A small masked image model, trained from scratch.
Model: 6.99M parameters, 32-pixel images, encoder arch vit, encoder norm layernorm_no_bias, encoder activation silu, encoder patch size [4, 4], encoder layers 8, encoder width 256, decoder width 128, decoder layers 3.
Training: 12500 steps, batches of 128.
Data: trained on microscope photos of single blood and bone marrow cells, 97085 training examples.
Rows from block 2 of the encoder, named by matrix and row number. Rows with one number belong to one neuron. Each number is 128 + 32 x the weight over its row's rms, rounded and kept within 0 to 255. All counts start at 0. After the name is the row's rms in percent of the matrix's.
# fc1: MLP up (encoder.blocks.2.mlp.fc1.weight, 1024x256), inputs 128-255
# fc2: MLP down (encoder.blocks.2.mlp.fc2.weight, 256x1024, transposed), outputs 128-255
fc1.783 085 [ 56 157  99 149  90 142 107  92 118  47 100 126 172 115 147 138 151 111 158 103 191 155 135 145 138 140  90 157 153 163 160 160 116 108  96 150  56 115 139 171  92 117 109 185 119 182 186  85  95 114  79 150  96 133 127 109 171 140 135 100 136 160 202 152 129 106 129 152 126 151 146 154 169 127  57 142 172 119  82 128 179 134 162 127 117 152  77 157  58 157 151 161 118 135  84 164  83  30  94 130  76  63 114 131  87 160 123 136  95 133 147  81 166  84 110 123 108 112 177 112 141  74 116 102 141 147  96 112]
fc2.783 076 [178 111 117 143 198 129 130  86  77 126 125  74  85 125 155 182  44 200  86 162  89 122 101 131  86 120 118 115 152 154  74 116 100 130  95 122 116 125 152 161  64 122 161 134 113 128  95 190 159 120 107 141 132 135 189 155 114 129 130 171 151 102  82 136 113 167 121 110 107  97 148  95 106 117 186 128 130 112 171 163 128 121 102  76 113 128 147 197 177 109 134 110 111  71 117 134 122 154 128 168 124 157 125  98 125 101 104 146 174 150  88 151 146 115 196 145 197 121 108 142 120  87 142 113 177 118 104  98]
fc1.784 094 [120 152 101 166  62 155 153 154 143 123  88 136 106 119 136 125 115 120 111 133 122 112 180 136  97 139 105 141 110  98 187 163 175 163 124 160 132 151 174 203 157 122  86 137 218 164 124  99  99 119 160 127 104 117  48 131 116  99 155 111 157 137 127  66  94 155 150 126 178  91 104 119 130 153  82 104  92 116 104 162 160 110  62  75  99 123 176  81  84 147  82 187  96 188 122 160 102  89 124 132  61 117 185 142  99 100 127 116  91 104  85  72 100 159 134 123 156 194 109 110 182 162 115 133 139 210 133 156]
fc2.784 097 [ 74 138 101  92 120 144 133 106 203 106 161 150  93 131 111 123 141 165 102 131 174 121 139 129 135 156  70 135  84 140 109 118 120 169 110 193 138  79 124  68 141 185  91 124 101  98 101 154 160 181 221  95 150 176 174 132 147 157 164  82 139 142 176 128 124 118 142 143 116 160  82 114 162 101 131  67 151 143 198 153 144 101  74  94  86  68 121  81 108 168  39 147 148 144 101 152 115 146  95 139 135 138 138 134 152 185 155  95 118  84 112 105 153 128 158 147 131 131 184 130 149 121 163 134 140 136 107  99]
fc1.785 103 [ 93 103 110 110  92 105 150  53 142 142 150  41  68 108 125 122 112  62 103  97  52 110 104  98 157 127  76 144 119 208 123 106 147 120 137 157  92 187 118 188 136  99 114 104 153 150 119 145 172 144 146  93 110 162 170 111 140 143  89 122  99  92 112 157 136 136 155 117 135 185 137 160  92 126  96 143 121 124 203 236 114 160 103 115 101  69  99 114 140 100 129 178 163 143 145 125  94 160 129 130 153 130 108 110 142 171 104 150 150 125 116 126 140 144 126 112 135 120 106 111 126 161 123 136 183 137 161 110]
fc2.785 096 [181 214 150 103 102 157 138 141 109 118 112 178 161 105 116  88  16 130 149 129 135  80 157  93 112 114 122 162 122 100 150 151 181 142 142 100 163 126  87 125  48 154  79 118 109 103 114 165 111 106 161 175 131 158 153 127 167 123  93 177 142 153  83 172 141 114 142 146 164 168  75 118 107  89 111 125 135  88 125 137 128 130 129  95  59 115 136  95 140 159 120 135 136 102 159 109  60 159 115 123 209 148 134 125 107 140 124 187 133 133  60 133 137 138 132 160 129 174 133  65 112 107  63 145 151 102 118 107]
fc1.786 083 [156  95 122 113 158 153 125 134 162 159 130 124 102  82  77 143 133 169 101 111 127 146 136 162 117 147 135 132 104  86 169 153 110  90 176 130 162 120 127 111 113  95  98 146 143  90  89 112  90 182 121 161 182  54 106 135  81 112 117 122  82 135 157 123 111  91 116 147 108 117 107  60 185 132  89 165  87  92 116 163 148 180 101 142 125 177 156 140 201  67 137 120 113  82 113 169 130 121 111 127 112 112 125  66 125 157 128 107 151 153 174  99 192 120  95  84  67 127 120 123 108  72 130 191 170 136 133  99]
fc2.786 098 [ 78 165 131 150 156 130 162 114 167 115 157  95 104 132 159 146 116 121 145 117 141 118  84 111 140 109 128 114 146 126  75 108 137 114 122 116 109  94 119  85 164 170 198  89 100 195 152  90 188 133 134 131  81  89 120 136 135 116 122 166 135 125 104 141 116 202 154  79 120 133 158 172  38  98 142 152 138 161  96 154 102 116  72  88 165 137  70  73  20 157  95  99 193 125 145  87 129 147 176 117 112 106 172 127  25 135 138 125 156 124 114 151 143  97 159 166 145 170 113 155 128 169 135 157 173 143 131 138]
fc1.787 105 [183 123 119  72 125 145 176 133 127 156 115 139  89  99 150 153 159 112 188  79 135 135 166 119  54 119 139 122 153 117 104 124 142  71 116 165  88 122  88 137 139  90 103 161 147 147 169 122 143 102 125  96 170  68 140 170 100 125 105 165 184 152 155 104 147 162 103 119 142 148 100 132  79 115 106 130 124 170 110 112 141 207 201  80  54 104  97 144 148  92 168 121 121 210 173 126 113 136 123 156 169 112 141 144  95 152 107 135 146  78 120 162  57 119 110 139 111 107 138 108 108 103 182 122 117 171 144 159]
fc2.787 106 [149 168 142  96 145 153 113 149 110 181 123 147 118 128 140 155 142 119 134 125 157  57 160  66  96  58  91 120  47  77 116 188 175 159 148 144 154  80 121  79 117 105 147 121 142 103 130 127 206  94 154 157 138 123 125 112 147 128 117 135 153 142  94 118 146 106 214 135 112 149 107 133 171 127 143  91 126 137 202 143 153 112 130 199 126 142 119  92  93 148 189 217 113 127 120 134  86 105 116 166  86  90 133 166 115  98 135 114 179 112 182  83 160 137 127 126  60  89  82 166 140 118 150 190 119 128 160 141]
fc1.788 102 [127  79 145 124 128 190 145 204 181 180  93  61 127 178 131 167 125  71  88 126 119 108 145 169 108 169 112  92  46 116 141 140 134 178  50 145 145 151  65 121 143  80 144 101 101 187  63 158 101  89  85 125  79 157 117 111 153 136 156 100 132 159 112 156 128  91  98  98 127 133 136 185 152 122 153 140 139 122 127 116  97 179  72 157 104 188 144 102 194 158 136  90 107 112 107 134 180 126 110 100 101 140 102  69 146 162 108 141 139 147 105 131 138 167 125 118 132 143 144 151 123  76  99 149 155 152  88 134]
fc2.788 092 [148 116 159 124 145 124  57 136 130  82  86 111 129 106  83 132 147 106 208 108 151 103 159 119 160  81 142 165 113 120 121 131  73 116 124 132 143 161 174  82 121 103  70 213 121 104 102 161  94  92 127 116 118 147 126  95 157 191 105 150 172 149 107 112 164 117 130 110 144 182  93 103 114 142 131 110  93 157  98 101 157 137 134 121 149  99  81 118  97 100  95 149 168 106 151 150  86 110 157 110 125 116  99 107 136 128 202  80 147 100 169  87 137 101 164 211 142 167 146 123 164 144 111 149 176 204 130 179]
fc1.789 092 [106 138 169 137 172  96 145 154 100  61 196 120 166  74 131 113 146 110 155 143 148 188 133  93 152 129 174  47 112 149 188 106  62 140 140 119 133 112 174 125 102 203 164 123 162 116 147 112 115 173  73 131  83 140 159 112 148 139 136 191 130 142 175 136 124 116 151  89 141 130  48 126  94  48  69 110 129 139 131  95 135 156 131 100 175 168 154 116 130 134 128 111 122  76  81 122 123 123 131 192 124  86 152  30 128 171 129 196 111 163 145 163 134 113 130  91 152 106  96 147 110 145 114 128 112  85  92  92]
fc2.789 091 [170 164 120 169 125  77  82  69 191 167 107 166 169 154  79 125  88 136 188 119 120 115  99  91  88 169 123 154 172 101 112 129  88 177 171 137 116 135 137 110 166 100 126 112  97 129 123 144 181 158 168 155  96 136 102 161 118 171  82 135 195 125 116 154 120 152 191  75  69 106 126 148 144 133 154 131 106 113 160 141 138 102 133  54  85 145  95  58 156 164  87 124 143 147 175 183  91 134 161  45 123 110  87 133 109 168 123 145 132 159 162 162 156 107 149 134 126 114 126 162 128 144 113  89 136 103 131  83]
fc1.790 103 [111 136 107 130 179  70 102 116 156  82  84 126 130 111 167 160 132 184 121  82  90 144 130 120 123 167 163  98  60  75 105 156 154 141 115 142 109 176 112 115 136 137 152 134 178 150 166 159 115 113 143 152 169 143 183 132 209 129 107 107 137 130 121 124 132 133  94 139 136  63  54 151 126  84 130 102 166 143 115 133 140  88 154  96 106 117 158 123 114  99 102 127 105  98 141 136 172 128 122 129 155 142 151 116 118 106 144 140 170 142  90 120 131 127  89 116 129 128 123 163 136  78 132 148  75 111  92 131]
fc2.790 083 [167 124 130 168 120 189 108 123  65 154 171 119 110  76 121  76 121 100 158 137 136 131  85 135  95  70 155 119 103 148 122 153 140  95  70  79 189 142 151 129 126  64 116 157 108 123 158 146 110 155  84 120 116 135  67  74 135 142 141 115 135 121 108 161 121 153 160 138 157  75 121 151 141 127  89  91 137 167 120 140  99 169 107  95 112 218 137  93 106  69 165 154 134  94 165  95 143 109 130 106 116  98 171 136 169 111 183 130 110 115 171 130  84  99 154 175 113 173 176 135  80 113 141 111 131 157 135 154]
fc1.791 115 [101 108 136 184  96 128  82 177  96  76 166 154  74 125 136 135  83 130 114 156 124 147  72 155 139 180 112 107  90 158 108 135 141 123 163  70  74  97  99 155 101 144 117 120 119  91 139 157 113 142 126 115 151 150 127 176 108  86 203 134 130 137 152 130 150 126 208  78  62 120 123 132 167 172 108 120 138 123 120 146 183  62 123 159  72 171 141 136 130 107 135 175 121 109 146 119  51 121 123 140 119  96  83 155 168 113 129  98 163 167  86 222 140  83 161  91 121  81 119 117 122 120 113 144 137  83 127  71]
fc2.791 173 [189  88 189 126  98 115 143  52 133 137 129 170 196 166 131 146 172 142 170  97  74 140 124  50 198 127 156 157 106 152 108 137 147 129 149 164 124 162 107 137  90 121 117 130 133 153 128  91 134  63 102 123 158 129 145  90 114  96 118  75 110 154  85  94 144  89 152 138 125 194 134 136  39 115 140  99 136 173  69 172  94 142  48 141 167 106  89 168 171 138  96 120  85 125 124 114  94 121 123 133 160  83 108 171 139 132  72  70  74 121 145 208 108 163 133 112 135 171 142 104 135 173 104 152 127 142 122 123]
fc1.792 099 [ 93  87 140 157 140 103  67 110  35 132 139  87 139 154 132 126 123 128  66  99 100 142 154 112 182 106 121 164 106 128 169 101  88 142 204 178 151 130 106 152  96 180  87 166 139 142 118 150 138 113 141 125 108 145 159 157 153 146  82 151  97 120 133 175 107  75 119 147 182 116 145  84  52 136  67 140 150 110 135 105 122 142 149 137  45 148 131 121 115 192 129 115 150 144 185  75 115 113 124 113  72  83 134 122 175 121 110  78  87 150 121 144 127  88 157 120 141 122  96 107  61  92 150  78 105 179 219 135]
fc2.792 098 [137 100 119  70 108 147 102 117 142 131 119 103 142 111 162 160 152 175 174 156 165 155 177 108 119  84 128 135 142 164 135 110 159  84  60 123 109 110  39 125 154  44 160 136 145 104 158 125 126 171 149 128 118 175 133 131 119 206  88  58  84 195 121  70 116 157 127 143 129 156  82  89 148 182 154 110  77 137 157 134 165  68  79 171 210 123 100 136 120 121 123 142 147 121 103 138 115  96  99 122 147 133  91 173 117 125  95 176 157 129 131 118 133 150  98 144 102  78 147 136 179 159 123 152 133 151  94 152]
fc1.793 102 [113  93 140 118 159 153 205 166 180 120 154  81 157 140  84 128 148 159 100 132 152 114 161 110  48 122 154 135  89 108 146  87 130 125 129  60 180 138 140  67 146  65 109  96 120 214 135 208  54 115 109 103 112 113 123 113 110 108 110 155 121 146 140 102  78 142  96 185 128 166 170 116 147 177  80  79 128 150 132 138 126 146 157 123 145 101  91 100 166 133 143 126 140  50 167 111  96 120 129 121 142  81 107 149 126 149  68  74 105 181 159 124 155  82 126 184 140 150 133 169 137 192 128 107 123 120 125 104]
fc2.793 086 [128 114 106  98 102 161 205 112 115 133  93 102 137 128 105  53 136 131 111 101 116  93  72 142 137 129 116  74 151 110 135 125 171  34 117 109 153  93 130 107 151 149 114 180 149 110 155 112 136 181 144  93  96 126 175 107  86 155 114 127  69 163 143 157 135 109 173  85 128 139 139  88 131 153 173 155 158 163 131  88 176 123 137 162 150 121 173 176 101 115 122  88 106 209  91 147 156 153 133 133 127  67  56 117 139 142 171 156 113  83 144 111 132 126 135 162 118 188 138 136 106 118  86 157 129 106 159 146]
fc1.794 097 [107 157 159 103  94  81 112 110 196 110 206 114 144 110 112  61 150  64 184 174 122 163 171 161 118 146 165 116  92  97 148 129 145 171 108 145 129 147 153  89  93 126 135  83 109 140 116 141 127 112 163  65 132 142 117  82 127 150 157 168  92 152 108 127 148 106 178 118  85  72  85 173 196  82  94 170 104 142 136 133  68 140  99 130 146 126 112 159 160  86  30 147 136 183 141 160 129 115 110 129 130 133 114 128 110 172 166  87 144 144 117  99  87 126  98 125 170 155 169 102 161 105 116  86 106  83 163 155]
fc2.794 111 [157 128 117 129 133 169  81 130 111 105 120 125 134 133 150 152 126 140 111 150 184  90 125 147 169  60  81  87 181 124 116 152 110 132 142 112 115 119  99 107 169 117 148 170 157 114 130 115 175  82 153 108 149  60 137 143 109  88 124 120 194 123  85 148 170 108 112 142  52 206 134 150 105 173 157 154 118  99  79 119 117  91 100 147 127  91  96 134 181 194 141 115 111  78 146 111 125 101 103 171 125 147  67 146 157 107  84 108 123 141 104 123 170 150 148 148 119 126 141  99 130 111  87 110 117 117 160 102]