{"dataset": "microscope photos of single blood and bone marrow cells", "encoder_activation": "silu", "encoder_width": 256, "decoder_width": 128, "steps": 12500, "decay_fraction": 0.2}
Rows from block 3 of the encoder of a small masked image model, named by matrix and row number. Rows with one number belong to one neuron. Each number is 50 + 12 x the weight over its row's rms, rounded and kept within 0 to 99. All counts start at 0.
After each neuron's rows are labels from the 100 images, of 14976, where the neuron reaches its highest value: "strongest on" is what is common among them. Only what is clearly more common there than usual is listed. The data: microscope photos of single blood and bone marrow cells. In brackets: how many of the 100, against the usual share in percent.
# fc1: MLP up (encoder.blocks.3.mlp.fc1.weight, 1024x256), inputs 86-171
# fc2: MLP down (encoder.blocks.3.mlp.fc2.weight, 256x1024, transposed), outputs 86-171

fc1.94:49 49 45 35 67 51 68 39 48 47 53 39 39 50 50 62 56 61 43 54 72 35 55 36 33 56 41 43 66 50 31 44 61 47 38 55 44 60 55 49 28 49 46 65 70 49 31 53 39 59 46 44 51 62 34 58 27 44 52 57 59 55 46 57 47 56 33 63 52 61 40 18 56 53 64 60 42 20 35 51 60 60 44 68 49 49
fc2.94:43 54 63 60 55 81 61 48 52 57 46 67 44 65 43 39 59 43 48 55 43 47 46 40 38 44 53 66 49 62 46 44 64 51 54 36 40 39 36 46 58 36 26 32 50 52 51 44 42 61 42 57 61 64 41 35 62 36 63 45 59 44 42 70 38 63 33 41 45 23 30 45 32 50 41 56 53 73 41 44 46 50 54 43 60 62
strongest on: cell type: artefact (31 vs 9.8)

fc1.95:28 60 51 52 64 55 50 47 48 76 28 48 44 42 69 41 85 45 86 39 32 58 47 50 61 55 44 55 61 54 57 58 45 59 51 57 44 49 85 45 55 35 53 66 63 50 60 51 62 24 54 49 30 77 57 44 53 54 39 61 63 52 52 53 42 52 47 45 54 42 62 60 30 44 59 53 59 40 67 59 52 40 49 31 31 34
fc2.95:60 55 60 61 38 57 63 44 46 48 29 41 44 53 51 53 58 59 37 63 61 51 50 69 44 55 55 62 47 53 69 37 38 78 67 54 37 37 57 39 78 55 64 48 22 57 71 60 54 55 47 38 54 49 54 35 53 54 63 40 30 40 32 48 54 44 45 55 49 72 54 40 58 44 48 49 32 68 44 76 51 75 49 51 71 54
strongest on: cell type: artefact (34 vs 9.8)

fc1.725:35 65 51 39 57 58 35 49 63 24 55 49 52 55 60 44 47 48 59 44 56 61 39 51 59 46 54 49 46 72 51 60 29 35 68 61 43 64 29 62 32 28 45 57 43 57 56 54 41 35 72 62 30 50 67 63 48 61 57 43 72 35 57 26 57 53 46 47 68 26 57 35 34 53 41 42 56 65 69 53 49 51 41 25 35 18
fc2.725:22 36 42 27 24 55 69 50 49 42 40 41 39 68 25 44 50 37 38 64 62 43 41 81 50 46 63 43 48 50 57 35 54 73 48 45 47 34 33 41 32 46 55 57 43 49 39 66 70 71 51 49 51 68 39 51 53 41 39 44 45 35 47 55 47 65 65 34 45 60 76 74 60 52 49 48 88 44 38 51 66 47 35 46 46 57
strongest on: cell type: segmented neutrophil (47 vs 20)

fc1.390:49 52 52 42 55 78 51 49 61 53 39 63 61 54 59 43 42 38 51 53 56 36 30 45 49 35 62 53 54 50 41 45 69 59 40 33 35 54 47 35 33 23 37 57 39 58 54 54 45 58 45 27 70 48 33 56 53 58 59 53 68 44 52 48 55 34 56 54 49 61 42 51 40 38 66 69 43 63 61 30 51 47 58 19 49 44
fc2.390:50 50 42 76 55 61 52 57 61 38 48 69 33 46 67 60 35 54 67 67 43 43 52 30 49 54 47 49 47 48 34 48 27 38 63 49 52 30 58 53 40 37 42 35 64 42 51 50 58 47 51 79 37 58 60 50 54 59 51 46 52 36 57 53 48 53 57 41 55 24 67 50 45 65 32 57 52 51 53 72 57 61 62 74 40 50
strongest on: cell type: erythroblast (33 vs 14.3)

fc1.100:60 60 54 47 50 40 44 48 52 41 45 49 51 61 42 48 57 28 41 51 49 52 45 48 61 43 51 48 53 53 54 43 78 78 73 59 38 43 57 62 28 62 33 48 57 34 54 57 75 56 54 22 42 60 49 47 36 54 35 49 56 63 68 35 55 54 50 51 45 58 41 65 33 41 30 56 61 48 53 49 71 41 51 49 40 70
fc2.100:55 50 58 39 58 47 34 53 47 59 58 49 48 24 65 48 30 54 44 47 26 37 52 48 59 44 40 37 52 62 73 52 56 55 37 57 66 66 63 52 74 59 64 34 44 52 48 38 28 65 48 72 71 34 56 67 50 33 60 32 24 45 51 56 55 30 57 42 32 37 22 46 46 21 55 50 57 58 51 29 46 47 53 54 33 49
strongest on: smear: peripheral blood (54 vs 16.2)

fc1.191:56 35 61 27 70 41 28 54 35 38 69 40 42 57 40 78 54 18 56 40 33 58 53 30 53 54 58 60 46 23 49 70 52 46 64 57 43 46 63 48 40 51 31 59 57 57 51 48 42 65 58 63 61 61 49 50 49 57 62 54 29 60 53 69 38 40 54 54 54 55 67 39 47 87 43 41 54 29 61 23 40 39 53 53 48 61
fc2.191:61 56 57 63 51 69 50 63 55 29 72 49 47 33 42 51 29 51 36 37 73 69 51 54 48 34 48 40 69 53 58 60 40 52 35 47 47 67 46 25 35 61 46 35 39 64 49 68 32 48 62 45 38 39 61 19 52 59 48 31 61 49 69 62 65 46 57 59 48 40 55 74 75 53 36 55 50 66 52 61 55 51 50 48 58 62
strongest on: cell type: erythroblast (40 vs 14.3); cell type: lymphocyte (34 vs 15.3)

fc1.448:50 70 45 48 86 53 54 40 54 55 49 52 67 29 59 18 54 63 54 29 32 68 42 72 19 51 67 41 47 38 48 32 40 42 47 22 55 57 45 62 37 57 49 63 67 47 58 51 48 68 49 63 48 46 44 47 71 50 31 31 50 45 59 37 45 31 41 59 64 42 50 44 36 61 61 57 43 51 45 39 62 45 74 24 79 53
fc2.448:71 56 63 53 38 51 43 47 37 58 36 50 48 42 34 67 54 47 53 77 51 41 39 40 43 45 24 60 46 44 38 68 68 59 43 41 89 41 59 73 39 39 43 56 56 55 51 57 37 53 60 33 43 53 38 31 43 42 57 60 41 78 54 37 34 46 36 49 63 48 49 55 45 51 30 55 54 29 58 38 56 41 57 50 60 49
strongest on: cell type: eosinophil (34 vs 4.2)

fc1.500:55 49 15 62 59 64 57 70 39 60 50 65 31 56 55 41 74 51 62 40 51 72 46 47 67 47 73 38 42 46 57 80 47 66 34 52 29 67 39 66 58 28 25 52 46 49 42 37 40 45 35 48 52 54 50 38 44 55 51 59 60 60 43 65 47 66 45 58 52 36 67 53 56 12 49 70 55 65 48 21 54 43 50 44 62 60
fc2.500:52 66 37 47 37 40 59 61 35 33 55 57 36 73 66 49 39 49 43 47 51 45 65 43 54 53 51 45 63 48 48 58 58 17 52 59 37 51 45 25 25 34 45 54 43 65 38 57 45 40 63 59 72 63 48 68 62 61 52 75 50 53 66 47 56 49 43 52 46 51 58 32 40 39 50 66 59 41 65 75 49 46 65 35 32 33
strongest on: cell type: erythroblast (41 vs 14.3)

fc1.651:39 50 54 45 61 60 61 26 63 60 36 60 50 59 47 61 42 48 60 44 51 60 50 60 57 50 33 65 54 55 63 57 61 62 50 53 46 68 34 40 46 61 52 51 48 62 56 22 58 59 48 51 45 47 32 35 51 42 29 24 55 37 60 54 69 44 58 68 54 60 66 80 41 55 37 51 31 32 54 53 67 55 51 28 52 40
fc2.651:56 79 60 36 46 64 52 35 28 36 43 46 67 48 50 64 47 60 42 33 53 45 29 61 46 64 54 43 39 53 46 31 42 50 52 62 43 33 23 58 38 45 35 62 50 40 30 46 46 40 48 81 73 50 59 34 43 39 32 41 63 65 35 60 52 40 56 40 66 60 51 53 51 33 38 49 60 68 65 29 50 43 63 38 57 51
strongest on: cell type: segmented neutrophil (81 vs 20)

fc1.391:33 49 74 45 58 49 24 52 62 27 74 51 29 25 38 53 58 59 41 50 40 61 47 66 67 53 44 44 39 40 42 51 39 37 52 49 53 41 53 62 27 39 39 62 43 53 59 44 49 78 47 55 44 68 45 55 55 57 55 35 59 50 53 53 74 70 51 36 49 30 40 68 56 56 46 49 37 46 54 76 49 34 59 31 57 48
fc2.391:53 47 46 63 37 51 58 42 61 44 58 37 54 60 66 48 39 54 48 65 64 56 41 44 62 61 38 42 40 51 51 39 70 42 62 59 34 62 56 34 50 46 71 31 50 41 50 57 36 19 61 50 35 56 39 60 59 46 62 41 53 55 51 50 44 21 36 48 46 48 65 48 84 48 48 43 52 59 58 13 36 55 37 53 54 29
strongest on: cell type: erythroblast (65 vs 14.3)

fc1.539:51 45 49 64 60 41 35 49 65 45 31 40 58 67 51 51 72 76 76 49 35 41 53 62 61 35 58 51 29 53 34 59 35 47 50 56 51 38 32 39 36 37 58 55 35 55 51 23 70 27 55 58 41 59 34 45 48 61 45 63 49 58 50 45 44 48 47 49 65 49 53 68 30 59 74 61 53 60 52 35 49 38 75 52 59 61
fc2.539:66 67 49 58 57 54 43 48 41 37 63 60 44 51 53 60 57 45 48 47 36 61 38 73 33 50 43 52 66 55 52 46 52 61 69 40 63 35 57 56 76 35 30 39 37 57 50 36 51 49 51 53 45 49 66 28 85 48 40 42 43 66 50 48 59 19 25 44 40 31 41 30 39 61 39 49 58 51 50 66 45 36 47 60 63 51
strongest on: smear: peripheral blood (59 vs 16.2); cell type: monocyte (27 vs 3.4)

fc1.219:36 37 46 42 86 47 48 58 38 29 44 43 47 51 52 50 64 55 47 55 50 49 37 48 37 53 43 63 57 27 35 52 54 31 44 25 71 69 53 55 50 47 31 54 29 64 45 60 47 48 13 52 44 43 52 49 66 55 50 34 61 52 49 74 47 50 65 58 47 46 52 37 54 53 66 58 49 40 38 44 52 54 33 59 61 44
fc2.219:71 51 65 61 25 64 44 38 62 49 53 60 64 61 39 77 49 50 42 54 51 33 63 70 56 45 54 48 61 52 50 47 51 53 62 55 50 24 71 66 58 61 56 46 67 65 48 43 35 49 60 52 49 60 65 39 27 53 42 52 55 54 39 47 56 42 43 58 71 37 24 63 57 42 68 43 64 46 46 34 78 60 53 54 42 78
strongest on: cell type: eosinophil (27 vs 4.2)

fc1.208:54 32 75 62 45 54 68 33 78 41 37 23 39 41 55 34 62 59 74 47 57 35 51 51 59 59 29 58 46 55 28 61 41 47 60 42 52 37 55 41 47 43 65 63 46 50 41 52 78 62 31 41 51 46 72 67 40 41 51 60 58 73 59 59 38 61 42 33 35 42 46 44 40 40 34 61 36 46 74 38 76 62 45 66 62 43
fc2.208:59 59 38 46 37 63 45 71 57 50 43 44 64 47 60 55 48 47 31 35 43 52 36 55 33 81 35 33 52 54 51 32 36 49 54 57 41 49 50 40 55 65 25 37 52 59 44 46 61 55 61 81 57 33 47 68 63 40 76 42 51 30 37 56 55 34 63 61 62 75 64 43 52 59 55 41 47 58 25 56 56 47 48 50 51 53
strongest on: cell type: segmented neutrophil (62 vs 20)

fc1.660:52 41 34 85 36 41 45 63 68 57 39 58 54 39 59 55 31 35 53 45 59 51 42 43 45 34 32 65 59 60 37 45 36 46 63 32 50 38 60 56 51 39 60 25 63 41 65 40 61 77 57 42 39 48 40 33 62 34 44 38 76 52 36 56 34 38 44 58 62 53 70 52 65 57 45 55 46 59 60 49 66 53 55 30 68 47
fc2.660:54 87 69 45 49 47 48 49 60 41 54 38 61 53 48 60 40 45 40 63 50 51 27 36 40 38 36 40 48 35 36 50 65 54 46 58 60 46 27 48 56 47 46 41 63 73 61 38 51 61 52 41 32 58 21 40 36 49 75 70 53 65 68 40 64 39 40 56 43 70 48 43 79 49 46 47 67 43 64 67 51 63 43 39 46 51
strongest on: cell type: erythroblast (62 vs 14.3)

fc1.762:51 58 46 53 61 40 54 73 35 52 40 60 42 33 63 66 57 59 53 31 73 48 57 64 66 30 55 58 64 67 67 27 51 51 45 67 68 54 49 48 40 26 55 45 43 38 35 44 37 52 37 43 60 57 46 17 41 52 41 50 48 73 54 45 51 53 73 63 44 47 29 53 62 52 51 39 79 51 63 51 50 64 53 53 19 45
fc2.762:43 56 56 27 36 56 35 55 50 61 47 65 59 72 46 69 44 48 67 55 31 48 61 59 49 32 56 58 50 42 65 53 38 46 52 49 80 41 40 48 63 39 34 47 56 51 57 52 57 67 67 74 58 53 37 57 55 44 42 68 44 54 35 58 45 40 53 46 28 51 59 41 45 25 32 57 63 33 44 55 30 46 55 31 54 43
strongest on: cell type: segmented neutrophil (47 vs 20)

fc1.90:53 61 22 39 62 39 27 44 47 66 35 40 35 48 37 35 55 49 37 37 68 55 58 55 48 48 52 35 56 41 47 65 50 42 48 62 53 50 48 31 47 57 44 58 64 23 57 62 58 27 32 35 46 46 35 36 49 36 59 30 59 40 48 70 39 58 63 35 40 37 57 52 46 73 62 50 70 45 34 40 47 50 40 57 42 67
fc2.90:56 40 33 76 66 45 44 44 30 56 49 50 60 57 53 47 65 56 48 46 36 58 54 60 41 34 37 46 75 30 33 56 51 58 43 62 27 38 46 52 40 76 65 58 56 44 46 62 67 55 69 73 46 64 47 33 56 38 53 50 49 44 66 60 45 32 28 52 56 73 48 43 29 61 37 48 54 63 61 34 32 46 37 46 62 47
strongest on: cell type: segmented neutrophil (78 vs 20); smear: peripheral blood (77 vs 16.2)

fc1.574:54 44 51 63 53 24 61 47 46 35 37 59 48 52 59 59 47 46 59 47 57 65 23 61 71 79 45 48 70 58 25 46 56 26 35 32 78 57 61 42 62 62 69 55 60 46 39 48 58 50 65 52 38 41 51 50 41 47 57 57 55 68 69 46 60 67 25 39 43 14 42 44 50 36 70 38 31 48 38 60 32 53 53 62 36 56
fc2.574:41 36 27 52 43 38 53 37 64 57 67 61 57 65 57 46 46 67 63 56 40 63 46 36 51 72 80 44 38 41 51 49 44 60 56 48 63 48 44 32 44 47 60 59 40 43 59 63 44 71 66 59 64 68 39 72 52 56 38 33 66 27 42 60 20 43 36 34 46 49 47 66 78 37 55 54 50 47 49 48 37 51 51 22 62 44
strongest on: cell type: artefact (63 vs 9.8)